{
  "conditioning": "none",
  "blocks_per_level": 1,
  "attention": false,
  "beta2": 0.95,
  "shampoo_beta": 0.95,
  "eps": 1e-08,
  "one_sided": false,
  "adamw_lr_other_params": 0.0018,
  "max_grad_norm": 1.0,
  "lr_schedule": "linear",
  "adamw_weight_decay_other_params": 0
}
Rows from block 3 of a small image flow-matching model, named by matrix and row number. Rows with one number belong to one channel. Each number is 200 + 40 x the weight over its row's rms, rounded and kept within 0 to 999. All counts start at 0.
After each channel's rows are labels from the 100 images, of 14848 (inputs lightly noised), where the channel reaches its highest value: "strongest on" is what is common among them. Only what is clearly more common there than usual is listed. The data: telescope images of galaxies (Galaxy Zoo DECaLS). In brackets: how many of the 100, against the usual share in percent.
# convs0: first 3x3 conv (model.mid.1.convs.0.weight, 192x192x3x3, standardized in use, each kernel summed), inputs 0-95
# convs1: second 3x3 conv (model.mid.1.convs.1.weight, 192x192x3x3, standardized in use, transposed, each kernel summed), outputs 0-95

convs0.165,175,242,180,166,187,155,136,231,209,206,251,165,195,91,234,213,114,185,187,195,217,184,209,258,144,184,199,175,179,207,179,180,122,142,205,202,209,190,166,241,226,245,194,163,190,201,186,282,238,192,132,173,168,167,251,240,217,157,146,259,151,223,183,202,177,191,202,246,260,196,303,299,199,185,193,226,250,183,214,224,158,200,177,150,163,218,143,243,286,151,152,199,218,215,175,193
convs1.165,211,206,273,178,296,226,201,198,224,144,135,183,236,204,211,165,184,198,206,208,211,226,153,290,214,176,193,132,174,175,210,204,124,229,168,248,211,284,245,229,222,204,169,147,193,174,201,198,239,199,298,275,227,153,250,164,105,164,225,228,229,231,204,261,223,165,207,245,219,169,183,217,179,181,201,238,190,228,162,174,221,273,223,235,241,281,149,226,154,234,193,208,168,179,202,147
strongest on: edge-on disk: yes (35 vs 5.2)

convs0.154,150,197,203,177,228,179,177,185,186,184,115,303,213,203,228,229,173,135,187,222,245,221,191,320,230,177,180,157,206,136,274,220,154,183,64,150,321,197,193,133,172,166,180,191,201,238,192,177,187,218,260,185,336,223,212,176,200,190,213,223,194,176,164,194,180,222,213,273,179,140,172,201,235,220,183,161,223,196,190,215,250,253,179,230,213,135,238,179,256,163,215,208,226,176,212,136
convs1.154,281,172,250,208,225,249,207,170,206,216,204,177,189,197,142,245,226,195,181,190,209,160,201,247,244,213,286,182,178,151,129,169,180,194,192,236,222,213,189,118,204,134,185,184,222,221,235,232,155,169,213,145,131,138,230,190,226,261,278,154,168,194,161,209,232,122,216,145,194,146,333,194,223,197,135,187,200,216,207,182,144,170,272,227,155,206,192,149,162,209,182,205,156,174,215,230
strongest on: roundness: cigar-shaped (59 vs 8.1); edge-on disk: yes (29 vs 5.2)

convs0.105,340,203,255,203,172,239,196,186,158,168,234,198,226,265,261,158,144,194,210,169,270,204,205,233,196,222,165,233,200,221,212,190,245,183,152,211,225,175,119,180,249,138,176,198,142,187,206,226,161,186,227,284,200,149,180,211,191,176,258,166,189,146,248,190,174,190,143,234,161,226,154,239,223,146,265,109,170,186,205,195,135,229,182,170,206,223,168,192,121,141,158,199,215,211,188,249
convs1.105,209,132,165,254,256,229,131,243,214,243,165,230,183,181,155,142,235,242,271,279,181,264,238,174,171,187,176,199,194,239,268,228,206,182,253,168,199,188,228,257,171,204,259,205,195,174,245,197,158,136,267,185,158,183,169,198,231,200,238,171,198,139,169,256,225,214,176,233,188,187,170,221,139,167,211,191,190,139,118,204,259,286,228,185,194,202,164,240,205,228,256,252,179,234,190,245
strongest on: shape: featured or disk (69 vs 30.5); edge-on disk: no (68 vs 24.7); spiral arms: yes (55 vs 18.8)

convs0.174,196,194,228,175,239,318,234,211,259,208,164,197,195,177,204,207,190,201,214,177,257,203,157,185,212,131,203,157,160,141,274,141,249,226,215,206,229,171,135,189,193,306,200,177,198,243,229,251,228,231,212,212,229,238,185,182,156,237,268,247,204,147,249,180,167,185,173,176,142,120,231,247,241,142,264,182,259,237,164,207,217,127,200,220,237,249,213,203,174,179,226,227,242,158,203,211
convs1.174,283,159,211,196,197,253,188,179,209,197,198,245,216,238,251,200,257,212,227,262,176,185,201,154,255,256,194,268,167,204,187,237,193,211,187,185,162,186,180,282,262,112,301,210,178,209,226,145,182,194,268,244,159,234,203,204,236,213,173,186,266,231,152,266,249,163,209,195,154,228,159,224,200,185,294,226,140,154,215,283,167,204,192,155,219,189,180,249,166,239,266,246,194,211,246,234
strongest on: edge-on disk: yes (45 vs 5.2); roundness: cigar-shaped (28 vs 8.1)

convs0.191,251,205,232,202,161,157,208,244,185,138,194,170,229,243,210,181,180,184,130,176,152,218,198,252,180,185,172,151,290,192,214,135,181,190,256,167,220,309,208,229,95,214,197,213,231,262,186,200,251,166,207,113,189,174,201,174,188,238,144,254,190,192,167,217,142,249,126,156,230,235,188,150,254,228,188,183,122,220,165,201,147,222,223,245,143,264,216,205,162,188,215,162,204,225,175,219
convs1.191,208,195,215,239,106,238,158,218,219,178,143,203,253,184,258,162,217,216,170,216,198,209,182,121,252,233,159,251,194,236,189,146,188,135,235,198,193,204,231,197,174,145,237,281,193,148,179,283,246,222,174,164,256,223,175,128,213,262,244,171,218,203,188,138,224,266,163,251,212,263,215,173,163,270,209,173,140,180,187,220,231,158,226,127,165,195,236,259,216,224,190,249,196,238,160,174
strongest on: roundness: round (56 vs 20.3)

convs0.158,244,203,208,242,221,209,227,244,187,186,224,211,192,188,185,63,278,158,186,201,155,179,166,95,205,217,207,178,122,176,137,163,193,177,181,214,217,232,191,259,206,146,197,185,138,167,182,191,230,199,213,221,241,257,259,205,187,287,193,156,244,218,222,196,149,239,187,164,96,180,252,249,174,240,140,198,169,160,191,255,203,158,212,209,147,199,210,189,186,200,155,248,200,212,213,193
convs1.158,262,257,256,150,221,184,146,120,237,190,207,232,170,216,179,277,192,254,241,205,154,223,246,207,249,190,168,227,176,84,117,153,181,165,184,161,175,207,197,259,246,221,192,199,188,158,221,346,205,146,215,206,173,179,191,214,191,223,122,165,190,208,251,196,202,124,164,220,203,159,209,171,205,222,103,227,182,201,194,220,200,167,230,204,137,240,188,232,142,218,245,233,216,275,171,128
strongest on: edge-on disk: no (50 vs 24.7)

convs0.84,193,167,235,216,192,98,221,240,183,192,140,209,204,204,231,217,250,165,246,267,247,253,157,187,203,183,191,247,134,224,252,177,195,276,178,198,181,168,227,240,227,133,202,175,137,220,105,223,216,122,213,221,299,222,239,185,203,122,181,237,178,156,198,212,203,158,226,211,222,252,220,198,231,185,222,203,223,236,207,234,215,164,223,219,224,189,254,178,240,183,249,135,278,205,263,176
convs1.84,167,217,170,210,242,294,159,215,212,182,168,165,202,215,186,153,194,181,200,233,130,173,271,277,155,139,189,139,143,180,226,213,195,186,137,171,203,230,163,164,222,188,182,145,170,101,262,180,140,203,218,222,158,153,157,163,235,212,280,245,156,228,215,205,192,178,174,148,181,207,205,206,236,139,173,189,173,188,189,182,205,225,119,174,218,148,180,187,83,225,162,213,197,155,214,229
strongest on: roundness: cigar-shaped (34 vs 8.1); edge-on disk: yes (33 vs 5.2)

convs0.68,191,212,186,278,252,187,125,152,173,232,214,249,162,250,178,188,216,178,197,243,164,171,156,140,199,291,217,243,245,278,186,209,244,221,122,243,204,194,146,200,246,200,243,189,239,145,210,195,261,176,159,251,188,242,224,223,163,237,256,139,203,208,238,184,263,207,245,224,255,175,205,232,219,150,218,225,173,193,206,217,176,231,171,226,175,109,265,111,223,235,237,233,184,177,201,236
convs1.68,163,251,201,185,93,176,249,226,200,216,235,169,235,232,239,282,241,164,165,181,204,204,178,216,178,219,212,191,164,188,225,136,189,160,192,160,191,223,305,221,137,231,173,223,250,186,161,211,175,181,158,217,193,177,138,216,239,223,83,150,323,206,149,168,225,190,210,130,247,206,198,246,203,208,176,212,190,245,229,226,166,201,220,201,209,209,221,172,224,198,177,117,210,179,282,147
strongest on: roundness: round (59 vs 20.3)

convs0.44,269,120,159,224,162,232,136,214,163,227,158,244,152,266,230,246,168,203,180,235,198,200,156,186,131,166,273,201,146,70,216,178,196,206,159,259,235,209,184,185,207,194,197,276,255,252,181,218,212,268,181,249,228,218,234,222,177,242,209,224,242,245,183,142,272,207,100,196,172,97,195,187,242,249,232,126,152,210,216,216,209,168,229,168,210,163,169,209,140,265,200,186,143,211,189,195
convs1.44,204,218,147,213,151,211,235,209,235,237,184,152,189,189,180,197,161,194,173,172,202,257,244,285,167,215,284,160,236,200,149,178,188,147,227,138,188,217,187,189,225,207,156,206,178,181,194,190,127,277,173,193,198,190,136,212,177,103,195,190,168,259,306,175,236,245,174,203,180,330,192,218,136,182,266,168,211,203,169,192,242,153,230,207,201,222,268,202,215,182,187,194,195,174,252,225
strongest on: shape: featured or disk (60 vs 30.5); edge-on disk: no (56 vs 24.7); spiral arms: yes (49 vs 18.8)

convs0.145,288,126,190,180,181,101,188,220,168,160,135,176,259,179,174,141,309,202,171,200,251,209,193,176,260,143,188,196,203,154,147,194,219,190,194,208,212,229,197,208,319,266,150,233,168,217,164,195,153,273,188,178,243,175,205,172,216,241,219,158,182,158,226,189,232,209,238,226,160,174,184,266,168,165,217,146,189,180,188,272,199,161,151,214,189,118,191,214,200,213,220,139,224,227,148,239
convs1.145,159,213,275,240,175,179,206,206,214,218,199,220,178,158,117,207,191,224,171,282,97,241,165,193,181,262,184,209,250,157,177,239,188,189,207,217,167,179,231,234,263,214,290,185,218,167,167,225,223,209,201,174,101,203,230,134,195,183,206,153,185,178,190,204,217,195,195,102,208,156,279,168,179,212,255,188,163,242,169,180,128,183,185,183,190,255,279,201,128,215,234,248,156,222,240,189
strongest on: roundness: cigar-shaped (52 vs 8.1)

convs0.129,134,237,212,154,215,201,194,188,249,159,172,168,176,184,233,189,202,189,207,168,184,159,335,167,213,166,201,285,144,207,231,154,255,178,284,226,216,285,170,202,162,276,174,144,198,249,285,202,184,120,269,213,237,206,225,159,299,197,200,199,131,241,215,270,195,220,173,176,234,226,154,251,204,196,204,233,182,195,173,296,262,202,174,225,240,198,219,190,134,240,204,178,168,178,173,187
convs1.129,259,162,208,212,238,198,213,138,219,150,156,263,273,174,137,133,211,171,74,184,221,222,237,207,281,211,113,228,200,174,232,238,253,198,155,168,291,193,217,178,221,141,248,176,195,188,210,209,117,177,166,164,174,148,239,195,240,207,201,206,247,181,218,200,210,197,187,261,169,179,243,209,217,186,234,182,213,179,183,159,125,146,257,141,199,228,239,182,175,128,204,335,257,189,238,181
strongest on: roundness: cigar-shaped (39 vs 8.1); edge-on disk: yes (34 vs 5.2)

convs0.54,219,207,211,191,121,177,140,230,207,161,194,275,244,186,247,167,205,175,154,230,277,197,191,262,259,179,253,204,220,235,194,175,171,229,230,168,200,205,157,166,240,212,153,178,153,176,170,176,153,254,188,101,173,183,199,179,181,222,241,140,156,167,205,213,146,281,176,188,227,110,225,209,175,226,260,165,135,156,138,262,160,204,173,162,187,247,221,261,253,189,204,162,202,214,204,208
convs1.54,191,170,186,226,218,201,285,244,261,227,195,187,260,213,225,212,196,179,136,107,199,192,139,222,147,213,122,199,197,186,213,147,203,203,193,148,204,238,244,148,179,194,188,163,195,163,223,249,274,201,150,192,235,145,201,230,178,137,161,222,293,228,239,142,188,226,184,213,219,206,176,241,210,175,148,134,207,218,223,167,337,154,138,198,213,253,215,164,226,247,120,188,220,203,201,252
strongest on: edge-on disk: yes (25 vs 5.2)

convs0.3,149,166,211,209,247,272,226,222,214,210,197,234,209,204,223,205,182,287,208,183,138,169,136,194,131,179,164,122,190,216,182,225,179,231,176,117,143,280,201,295,179,263,189,167,136,206,121,259,207,200,166,222,240,207,210,220,265,151,273,185,183,192,244,176,237,214,168,236,268,230,201,214,201,218,287,270,192,191,204,182,195,235,200,191,174,141,167,153,220,184,138,245,170,172,201,257
convs1.3,147,174,213,138,163,162,180,273,196,238,227,188,233,166,262,177,198,201,208,239,268,204,160,243,142,202,183,239,213,279,282,257,189,266,229,206,193,226,187,196,178,160,172,144,176,146,170,255,150,162,170,203,195,258,178,194,184,154,196,199,228,162,198,159,236,219,98,181,133,260,189,222,188,173,272,135,215,154,190,165,238,226,248,152,194,221,188,241,187,199,185,185,241,164,184,235
strongest on: shape: featured or disk (82 vs 30.5); edge-on disk: no (78 vs 24.7); spiral arms: yes (60 vs 18.8)

convs0.83,214,167,243,211,288,221,141,257,231,284,145,198,261,260,286,149,162,199,228,157,159,259,224,142,137,214,98,209,276,215,262,157,235,208,155,189,229,181,155,128,225,133,188,206,117,198,173,170,152,118,219,275,261,236,207,227,168,120,220,183,219,155,146,211,158,183,196,189,185,200,89,159,188,246,162,189,199,210,218,232,255,222,210,216,195,185,198,230,208,186,217,182,268,188,217,241
convs1.83,200,131,176,184,184,276,185,223,146,236,230,270,192,230,163,157,146,215,293,270,220,214,201,209,149,170,250,229,188,185,120,253,125,231,198,126,220,231,230,238,203,205,263,172,241,236,163,198,149,199,313,201,118,140,195,186,132,146,188,167,134,230,249,202,269,180,189,203,186,170,212,220,217,207,193,185,188,199,174,185,169,246,185,166,185,121,246,206,162,232,198,138,209,270,222,271
strongest on: shape: featured or disk (75 vs 30.5); edge-on disk: no (74 vs 24.7); spiral arms: yes (59 vs 18.8)

convs0.106,205,168,255,241,175,186,214,213,199,89,208,197,205,144,220,228,225,266,264,205,193,289,132,132,164,174,122,144,213,213,221,235,213,187,137,155,150,156,193,228,230,186,233,244,209,254,240,258,197,170,194,228,234,230,171,169,270,200,213,227,246,234,240,224,190,210,252,183,254,180,147,207,175,210,204,193,210,183,219,227,190,189,233,172,193,202,159,274,166,144,197,224,239,131,176,212
convs1.106,201,246,176,196,185,243,239,167,222,188,184,207,174,198,210,191,193,177,210,250,96,181,165,222,162,200,217,137,201,204,176,226,207,248,236,144,307,180,196,175,195,220,155,107,206,192,170,208,115,141,297,195,173,194,254,262,131,181,214,229,185,220,160,214,235,168,162,240,249,78,179,158,254,204,169,165,103,212,165,154,237,278,192,176,253,156,161,173,148,175,230,165,200,220,191,238
strongest on: shape: featured or disk (68 vs 30.5); edge-on disk: no (66 vs 24.7); spiral arms: yes (49 vs 18.8)