config = dict(
    arch='unet',
    model='image flow-matching model',
    dataset='telescope images of galaxies (Galaxy Zoo DECaLS)',
    train_examples=88335,
    image_size=48,
    horizontal_flip=False,
    conditioning='none',
    objective='flow_matching',
    cond_dim=256,
    logit_normal_time=False,
    norm='groupnorm',
    activation='leaky_relu',
    weight_standardization=True,
    pixel_unshuffle=2,
    widths=[96, 192, 192],
    blocks_per_level=1,
    scale_shift_norm=True,
    attention=False,
    upsampling='transposed_conv',
    init='torch_default',
    residual_init='none',
    optimizer='soap',
    beta2=0.95,
    lr=0.0015,
    beta1=0.9,
    shampoo_beta=0.95,
    eps=1e-08,
    precondition_frequency=32,
    max_precond_dim=512,
    merge_dims=False,
    one_sided=False,
    adamw_lr_other_params=0.0018,
    grad_clip=1.0,
    steps=19100,
    batch_size=256,
    epochs=55.4,
    lr_schedule='linear',
    final_lr_fraction=0,
    warmup_steps=3820,
    weight_decay=0.1,
    adamw_weight_decay_other_params=0,
)
Rows from block 2, named by matrix and row number. Rows with one number belong to one channel. Each number is 128 + 24 x the weight over its row's rms, rounded and kept within 0 to 255. All counts start at 0. Numbers have three digits each. After the name is the row's rms in percent of the matrix's.
# convs0: first 3x3 conv (model.mid.0.convs.0.weight, 192x192x3x3, standardized in use), inputs 132-153, a 3x3 kernel for each
# convs1: second 3x3 conv (model.mid.0.convs.1.weight, 192x192x3x3, standardized in use, transposed), outputs 132-153, a 3x3 kernel for each
convs0.89 098:122128181118141129145144115113104125149154140103103117109129115146123093075137102171160107139144105083086104138147127145165124140094136107078181115099080102104122116130090133152130130113118094119107131099125161156167160142146119091177118128105161161136114137170136127123133222138130123105087135131149127125144124104087161122118124194129062122149174145142158134123143143134096110119106138148113169107104180164186152180181105138097105108147133106139109128156118133135099139128094113141153136147177108141127134097105165138078123148110121161174131093142126122124159140149137112073132116110107070130
convs1.89 101:132116147149160155142159125103126112102131131102138167120151130106144139146179129121102112130124127140131092108176124129165150149162171153110122104121137096120135163098133136133140046098127108112125137104152153123102126115101147105132176122144097123136128157142099103096116099086151144140095106111122142141128199122115149100110119132120147114086097134108131152170120121111127110138147155110118121172096141110129108108105105159133182154123114099146144117125130121138138142128161221138106121127120130133121116128092153138121162120097166105083147124124115119118124125141126121117132136108173166133
convs0.90 099:109149126119148124176131172110122122124144154145124145136102128115137130123131139141126140128110149138099157152095144184141125199122177153113138118085087095139164120109118130122122109119133136161128118155130120139122118146099120126114138093075122105198128102109126136144135102180102132120156136108134134156123109126139177146164127113119082141111147150135148143126149169106124131095109144125114136171134104139117128130137130109126152096131102156112121096145150136088104082139108140116164133113076121118151125118166098153159149151121098150126119065112119128145097140131154122089077119121147156177
convs1.90 110:135132078117138113128101132139128149140152100103130244128082123116118107103145090137114155129141132116109116127107116111140129109121160103130141132147097112140150142118141106092138144112164118150129110118129157133157119123133104120136132129105162140136148122136093137111119156145110113148120115214162115132136122111147165092162121118126141122120121124153122151115156119158132156133127061152151122107082112118128126145136086099131163129114126149109121114147092111140125129124131135126151133115147147146164127142122138142108110138139124106094126125131126121135146113220131170146122110089156115117
convs0.91 108:162144166125126112117165157132157114119134117150120128109101107115141098102110177114130125127137119124132171110117100135159141110136128132191140124120180120114109188143137155154088153118090175149099097115148123087114117106117136162094138149096126158107104110118124131156150116109110187153141068167117182145100124137108180123101166167119094187101106112160139087139142106110124140127198121126139143124118129150082167160093134127123147129108099147119149102135131151155142116153154172122193071083127110137147120111124120124083138147078131124128131146098077131157121160112104130113132074109136105155
convs1.91 091:111138127124132109146124220124147108115125132103078172102160116159145129102177158141127107116105164108174122130146109113140126154121188160107109137100097109115115139136084124112118108118171116142114096114134127090086101129113113118092170155075126195098138129119154122110130141107166101134136076141143112111102131117182155123145129145166149130105113145129113094133126097149156174117118149143125110128100145129129161113121110119118192126117158158117131122126091118097093136153114169139139135110125152110128094162181120091101180109139110109105120098130127106155094111172129118124129156159117088129
convs0.92 096:137106161102144164124143128131140125125110120130148141158098151133124150097120121128138139087168074124119081103121114122178168193149143102123083129090124151069124148143079132109092092117147110107143105102167136158153128172086117119138149068108105134108176129174118167127101137111104152141138143140175160107137110094156099138144121092097125105119159068151127143099164141091147140116126106138111160129127115156178100135189098158144105166141101114115123112126129124123109156103100123146118097086157067183138128140083107111157142153120142126136116133140163105143155127129087134163092166122167098129
convs1.92 089:177121112125141169102097117105120128113166116109119126143129153108132109091097115155124140125119128106119138114147089120123142147122096153101120148122127163139124112121133144127109102112106142119111114096094123129149105149123104140140189133119122130183095148097065154138123135144100122122138111161144169109158145117090129138139107123108149150122123125130134092105160108137152148139078120117118076145087124119148097090107142148094090110126102119149118127150119136106155156070136092171129181089095113120120077127132100151115104143146115139147094144134135112149098102155152133089132119122124130195
convs0.93 104:145089081162149150134107117102128127134139126130128136152108096101138107127106115076133135103152060132190103164123149122163132132134141138114119137137135125103128149144159159118097114114095121152145096120100167121116100130135121105127137097137112149139125161166129122144122137111118077078111130101127153129154127138115151163123106110175149074099141151141113098133120119156114180090145129147138136173156104091126122134150066139139116091130118106070125129162095109172108117135077130150111094140127148117141160161163109104122195186121121111085163135155131112121122185151137163159138130189135154150
convs1.93 098:115130112116126152070129180125178169107086103121151141119156105101119145125145108123094194132111149150140159164109090098128193104166119132101088122122115140130116111098104130131143149124149108107149152112120093157154097171154119152123122099143087122145097124076092136100114085129116151127125140116143148125137132083096114113125128106125122134124127156127129148146075178119133066122081117063107153162103171106092156113116117127124138109115162138168149122140154133099116168136155113143122117151130152166174120148124146123120124122117141132136152075154147121132134124109127154140123160120118105100
convs0.94 099:105128110166153136121134117150092141097130122148102141182107129108152147098139151098097100107126133108152128096124093150144076150069135143180171109194155169122064108120116151136148156109117092119125094160159134120115141116109146067087096091155174191117189130108116141148120135094136137134106074131143157111111122143125169146129124130131166155120142131114135134113147116119105137109131139118131137081130134115100142130142114089118112131106067085138098114167130139113128128128088125144124078175142122118125122110134127107137109123107127082116117130160092138120144189113133138138126151144125128159
convs1.94 106:117124147091083077113079126128137180157133137116138150138112138118125121114157077152135098107144132098152131087134104134099153137105088171110154089110120125086126135092139115148157132135133153139133163114182144124158105161123099134136093113151129188145178184076182120100109184108115133138138145166136133155117138108097164117152167140142113108140100114134125105110104123135188130141136102140137102161152175179191170122121135106195164148114156157134159159128090108108143140155105138119136132127120122108111162107086103158126125118134139122135117112111054089139112157144123140134155149171170138132
convs0.95 123:118136121153123087115109093137124088115110167132157143105128154109111113118168149148150115113126169145119131126135155138097156100113132144110140215135094124204164133111130106132144097119096147150157135120135129149141117158194100137143133089117109142102148119148128129131122132129129162136112065054132147167110156122084105151171134119156137133106166156143131136105104112124131095148100132154147166105095148162114168118175151122099084130151136143157114099183154118121127120128098130161100112167108159119114138091109150142152118160122136109165126122147138110107101164140148092140099114140183115127
convs1.95 133:191160117144107138135116150136100116112150098113120139138136111129091125160118179139095125125137116144105080121133151068137164094115100078138094125166107108148074140150152140105133167140086131124147130109144107106118097126128148154189134123143139113116173131167186129174139181116147104120127140126143103143104093086150128135077145119108142190151156120139092125095124125102129140092129123129148104098169074183110135120094140121147108126102153166141114150126107145140129076128088141126163147141115098119132142104129130129125088119167125115134151149111114104086132151134101123133139146140119123131
convs0.96 088:157098103162115103142119144155104165151125156140138135142119118116138131137143147149095097123114174129142135094158148117134126134116090109106169133160123160119154121114162107111137125099099163112115143138148101149129119135131111091129173113094126140090147136130118159146099118131125107105104164116139137143136094142101098119110096120128154113144129130136174122096091121135163162114123144184154119118149155049106108130154094124137138102123079100162190151123152129107083142160144146187154111123131138112119130137128113099103120150125101148131152134162132155131120114128112109078133129081142124161
convs1.96 101:153142120153193168128187145126137117127137111157173121098133131108137173138116128117098147108142129165141188117101120114143146138103109114117139095095126138109086121144136122116141159148125153119102162108133094109163097165110146161148118138171161130152160145112139129119135121114158168135151139086127117117169131129113214112150132122135139136209172155124157143148134134135067112118146118162103095121133107117128130124105114117138142119125102093124113177139143087101127151116144105119100132127151135084153104112096108136084103142118131114162131158143132134117154145137121117100117119156101138115
convs0.97 101:133148117162070121134152136182144134075151173151127180140101169159135135119130116086145084139096123158145133107161125143151092138146118117137124136151148131132163125077118129139158151133165116154123097124161119147134096169164150145154136099110118121134088115101133160134148151132123162107114158099115167154141140122130100104193107136127143146092152102169155163159113140139150092097151079090159137083155146116115119104097132149115113150121085163127111151119123102105131151141124138079124120125122089103141129091119135142117124088134158141090111101151138141079194120146136136135111118155117149114
convs1.97 082:119145122094141159131157124131146094141144119144133123103131135102119123160126151127136110107097154128152136133094142162128136105110119125172088077117148121144136113136128111122148133123103117109142153102143117107151115135148152111146106061133122145122078137156093126118087173130128070073114119140138147113149132148096171121156111126141147118122119091130120177160118124113123133092074138109167155170140150109141114138144134130135117147150180169175139153117112153114103142151157132103116135126192137150188116103154117115116117168148114148107164162108164097108134104126134118102114147110117106078
convs0.98 098:144100124123140179120137171130146143112075124125101103082115133138159205127139089132136130149117166098136157138146143150130125100134097128122095151114118106142100140108161091135106136089137159108119140156146135116112085121130132129140138129142139105073095119088101159155078136125145114164094139186120130115113124141116160109145113144117127140136124158150132138162115117106118164134108140127108099147150137095124179112108149132168101118141149141106123143172095124120106102163152149150164157135140092139136107138106142139112118127116136141159114103144119107105138110140095120144139178053109111146
convs1.98 097:129175122131155107144096094127135139149113110116147115145152142134181157170137113090123130110131112168170113147128152126127105092122142144144141067131104141095127119116127096140132105138098146107131108120131109141135126114110134090113111142104116083117155114085170097076094129100131125159138104130125093117094131161134155164139134138144136151139117127136147086130097151119119146104121117139119116127156123111150124140146126112135095112071068107139161106150138152142129167132152163124112128110126137154152098138146128157113195166124167143081144117133132123148138143118129134104140085133083102160
convs0.99 105:164127137123133122123156095125134130124144126117125116128153123134136117147129123120137111108144134131090144162143123127136110147152077107115134129145124148088081095156111121145129111090129150131112122116173185164111100097128102134126116113114130133115124189093151078114121157120142115123114117113123128151095150114105145105133159092158130140132142138171138114160138129138089121137123157120151137143146134133091102097088122109110156116097103158175105129137111157102118123121144132123102159142131102124146063162171154114084082136132130102142106112117069130117098111118122131130120067115110117143
convs1.99 104:122118131161177116163169097115131150114167140127125110142149115095158116106123105114129107131097120149134151112095124133133108104141121141139104098077143141077132124116117133136154148116103178077126136138134125164078117135130133127117131148142140136101129114148158136114105101129109142168164132064132157109137149152120173125132136126126109146107107190152132184114115093181091087153123090115128157167129118115097113141127132119156129124127108096096125150082173117145149139108094144127071118142090110127134121090149129167110140118122155143124121126145112143141139166130094100123111131114091176132
convs0.100 099:093096130143160143136151137173121164090127100129120125135127122122145159113155120144152170164185083130113094155110149140122141116139137093110144144100101150137175122143124121141115114169128186147156133143132161090118163163142128162142083122145144146108099173099124144108080126152141148144192155117155152118155128113126108138089123144130071126145097141123130130131121106117085129148134120144108106151108133148122125163147086131101109138137133125109096151112149166168147115119123092104145089134097115151108111123130100129153146137169118127092136148131116147129130139128130126076166145120110099123
convs1.100 103:121157105115132071127136163136108111126137156134114140109139140098140136131116137127119124148096140092132136126174144095124128146145149110093137141117092116126135142124078118131110104092159115106133117116141111108115112168176093078155131130126145113139120089162108097135082146071127128100159127134097139137143059147106103121124101113153115113119159146100169180099179103142140165153155114108173139081157143143171114164115123136110150126101136117128099115188146132104140107158144134084101101153133095132114141117137122149129085156115107141119159126129130099112106119144141145096131089102117130150
convs0.101 102:155117121163153095141129132111120180124133147146110144138230108136142142126136150128175118127128148133135145102112145104139119098100126161130143106110139131138145117127103132125130118137137139109143163112194111118160138152109119104096102152113108148124126151119149128091107163093099118141132115115115123146133107121112132127125141119158139118134194076128096118112152133107173113130142109093113138116169129139168151121078098056144105130131139121115154151110165135143140141163110087135147096130151105083143113144138122083115108068112082112133131079094131115133171087128157114132108162175119145115
convs1.101 099:152151134144116109127069050158152073136113088136111141100158150132124174137097130102132120173151101157111165092140121129148136178136138114107146146116124115138143128097134144152146110126128131110115116128125131094194138146108126123129167101138132123106173138107129149119111109088129118116122124102119090147143123145093107102133123129144123121161114112109105123124095169122200136164116140144111102152138078114111142113156106097131102129131124128083183149092134127163114113149102159144142095140115091120115146178121113125151121130150126172161144118132106122088163115094122133122123114085098137180
convs0.102 105:122133083157155106144156121113135147113140168146165144152123152094074099138091137110142124109108138140180113107126138102099155118131145105096135067140066131109084139140104124148124119127121126117178145141134190170147161124163117159131102088162153126126086118114130101103119165093158092138156138113167184134134088126120144114135141132170123131122088110090135123135112123162139096113108158131109126130112139143177210128105120157145124179138131096135124113074110137115109157129098149127077137143136200170114134150102120142113141148140119125111128114114135189154086056121118092092152125101164132112
convs1.102 091:144116091126101093163145164133105077131109127134109121149124103110129126083094105170121138132108142120135105130130162132129119173171108137184132127160138127143127118101050117088077142141154122169131114160121146126107089118175160131093095102071112097107128100113147111109134121094099068080138135135117114138117164113152114169120144133113078125147147150114124159154155114188165141160153139149147128093106149110106121172095117089104135152161144135103133098130133153135153182179141114130147090157196115168114116139151137133138136089119119133115158123126133069088146139117164124108140158116128139117
convs0.103 106:150166182080106128125097153090098127117139151140094118110112123164128101141120130160151121118077110135127112128089132122136131165105086099073123124147108082162113158153137123105158134149126095123131157106115139178143111103122151145125129127191093108140186132159160116115130095116112086076172171139133103100121106110078104133124130092124132134143144132131105107125139132138127113118150123085148117126126151153171125124111118130133135110144098107103126125137161121134133117117097096124088090131112157132161152132170147130146123168175138093156120160190159129131097080063100125091143135097128139124
convs1.103 103:121131117146108124153145142170140104122137127153125108168094129147136177103122178115108135161136133128110118175166165097065110138140121123131124121150099118122131092103089130121110133149121142134127099153140095127149144128134085123139150130149144113163122120130052106126084102111132104168164152118125126128102133134096176190143139156160122108129120092125106135116123161107147172146150137130133152146123118121133098130115159158112128089112144117115148147088148130162113129129147127155157087096116150185156152119113118144167117155165144175113146130097159145148108122137117135136118119113137177143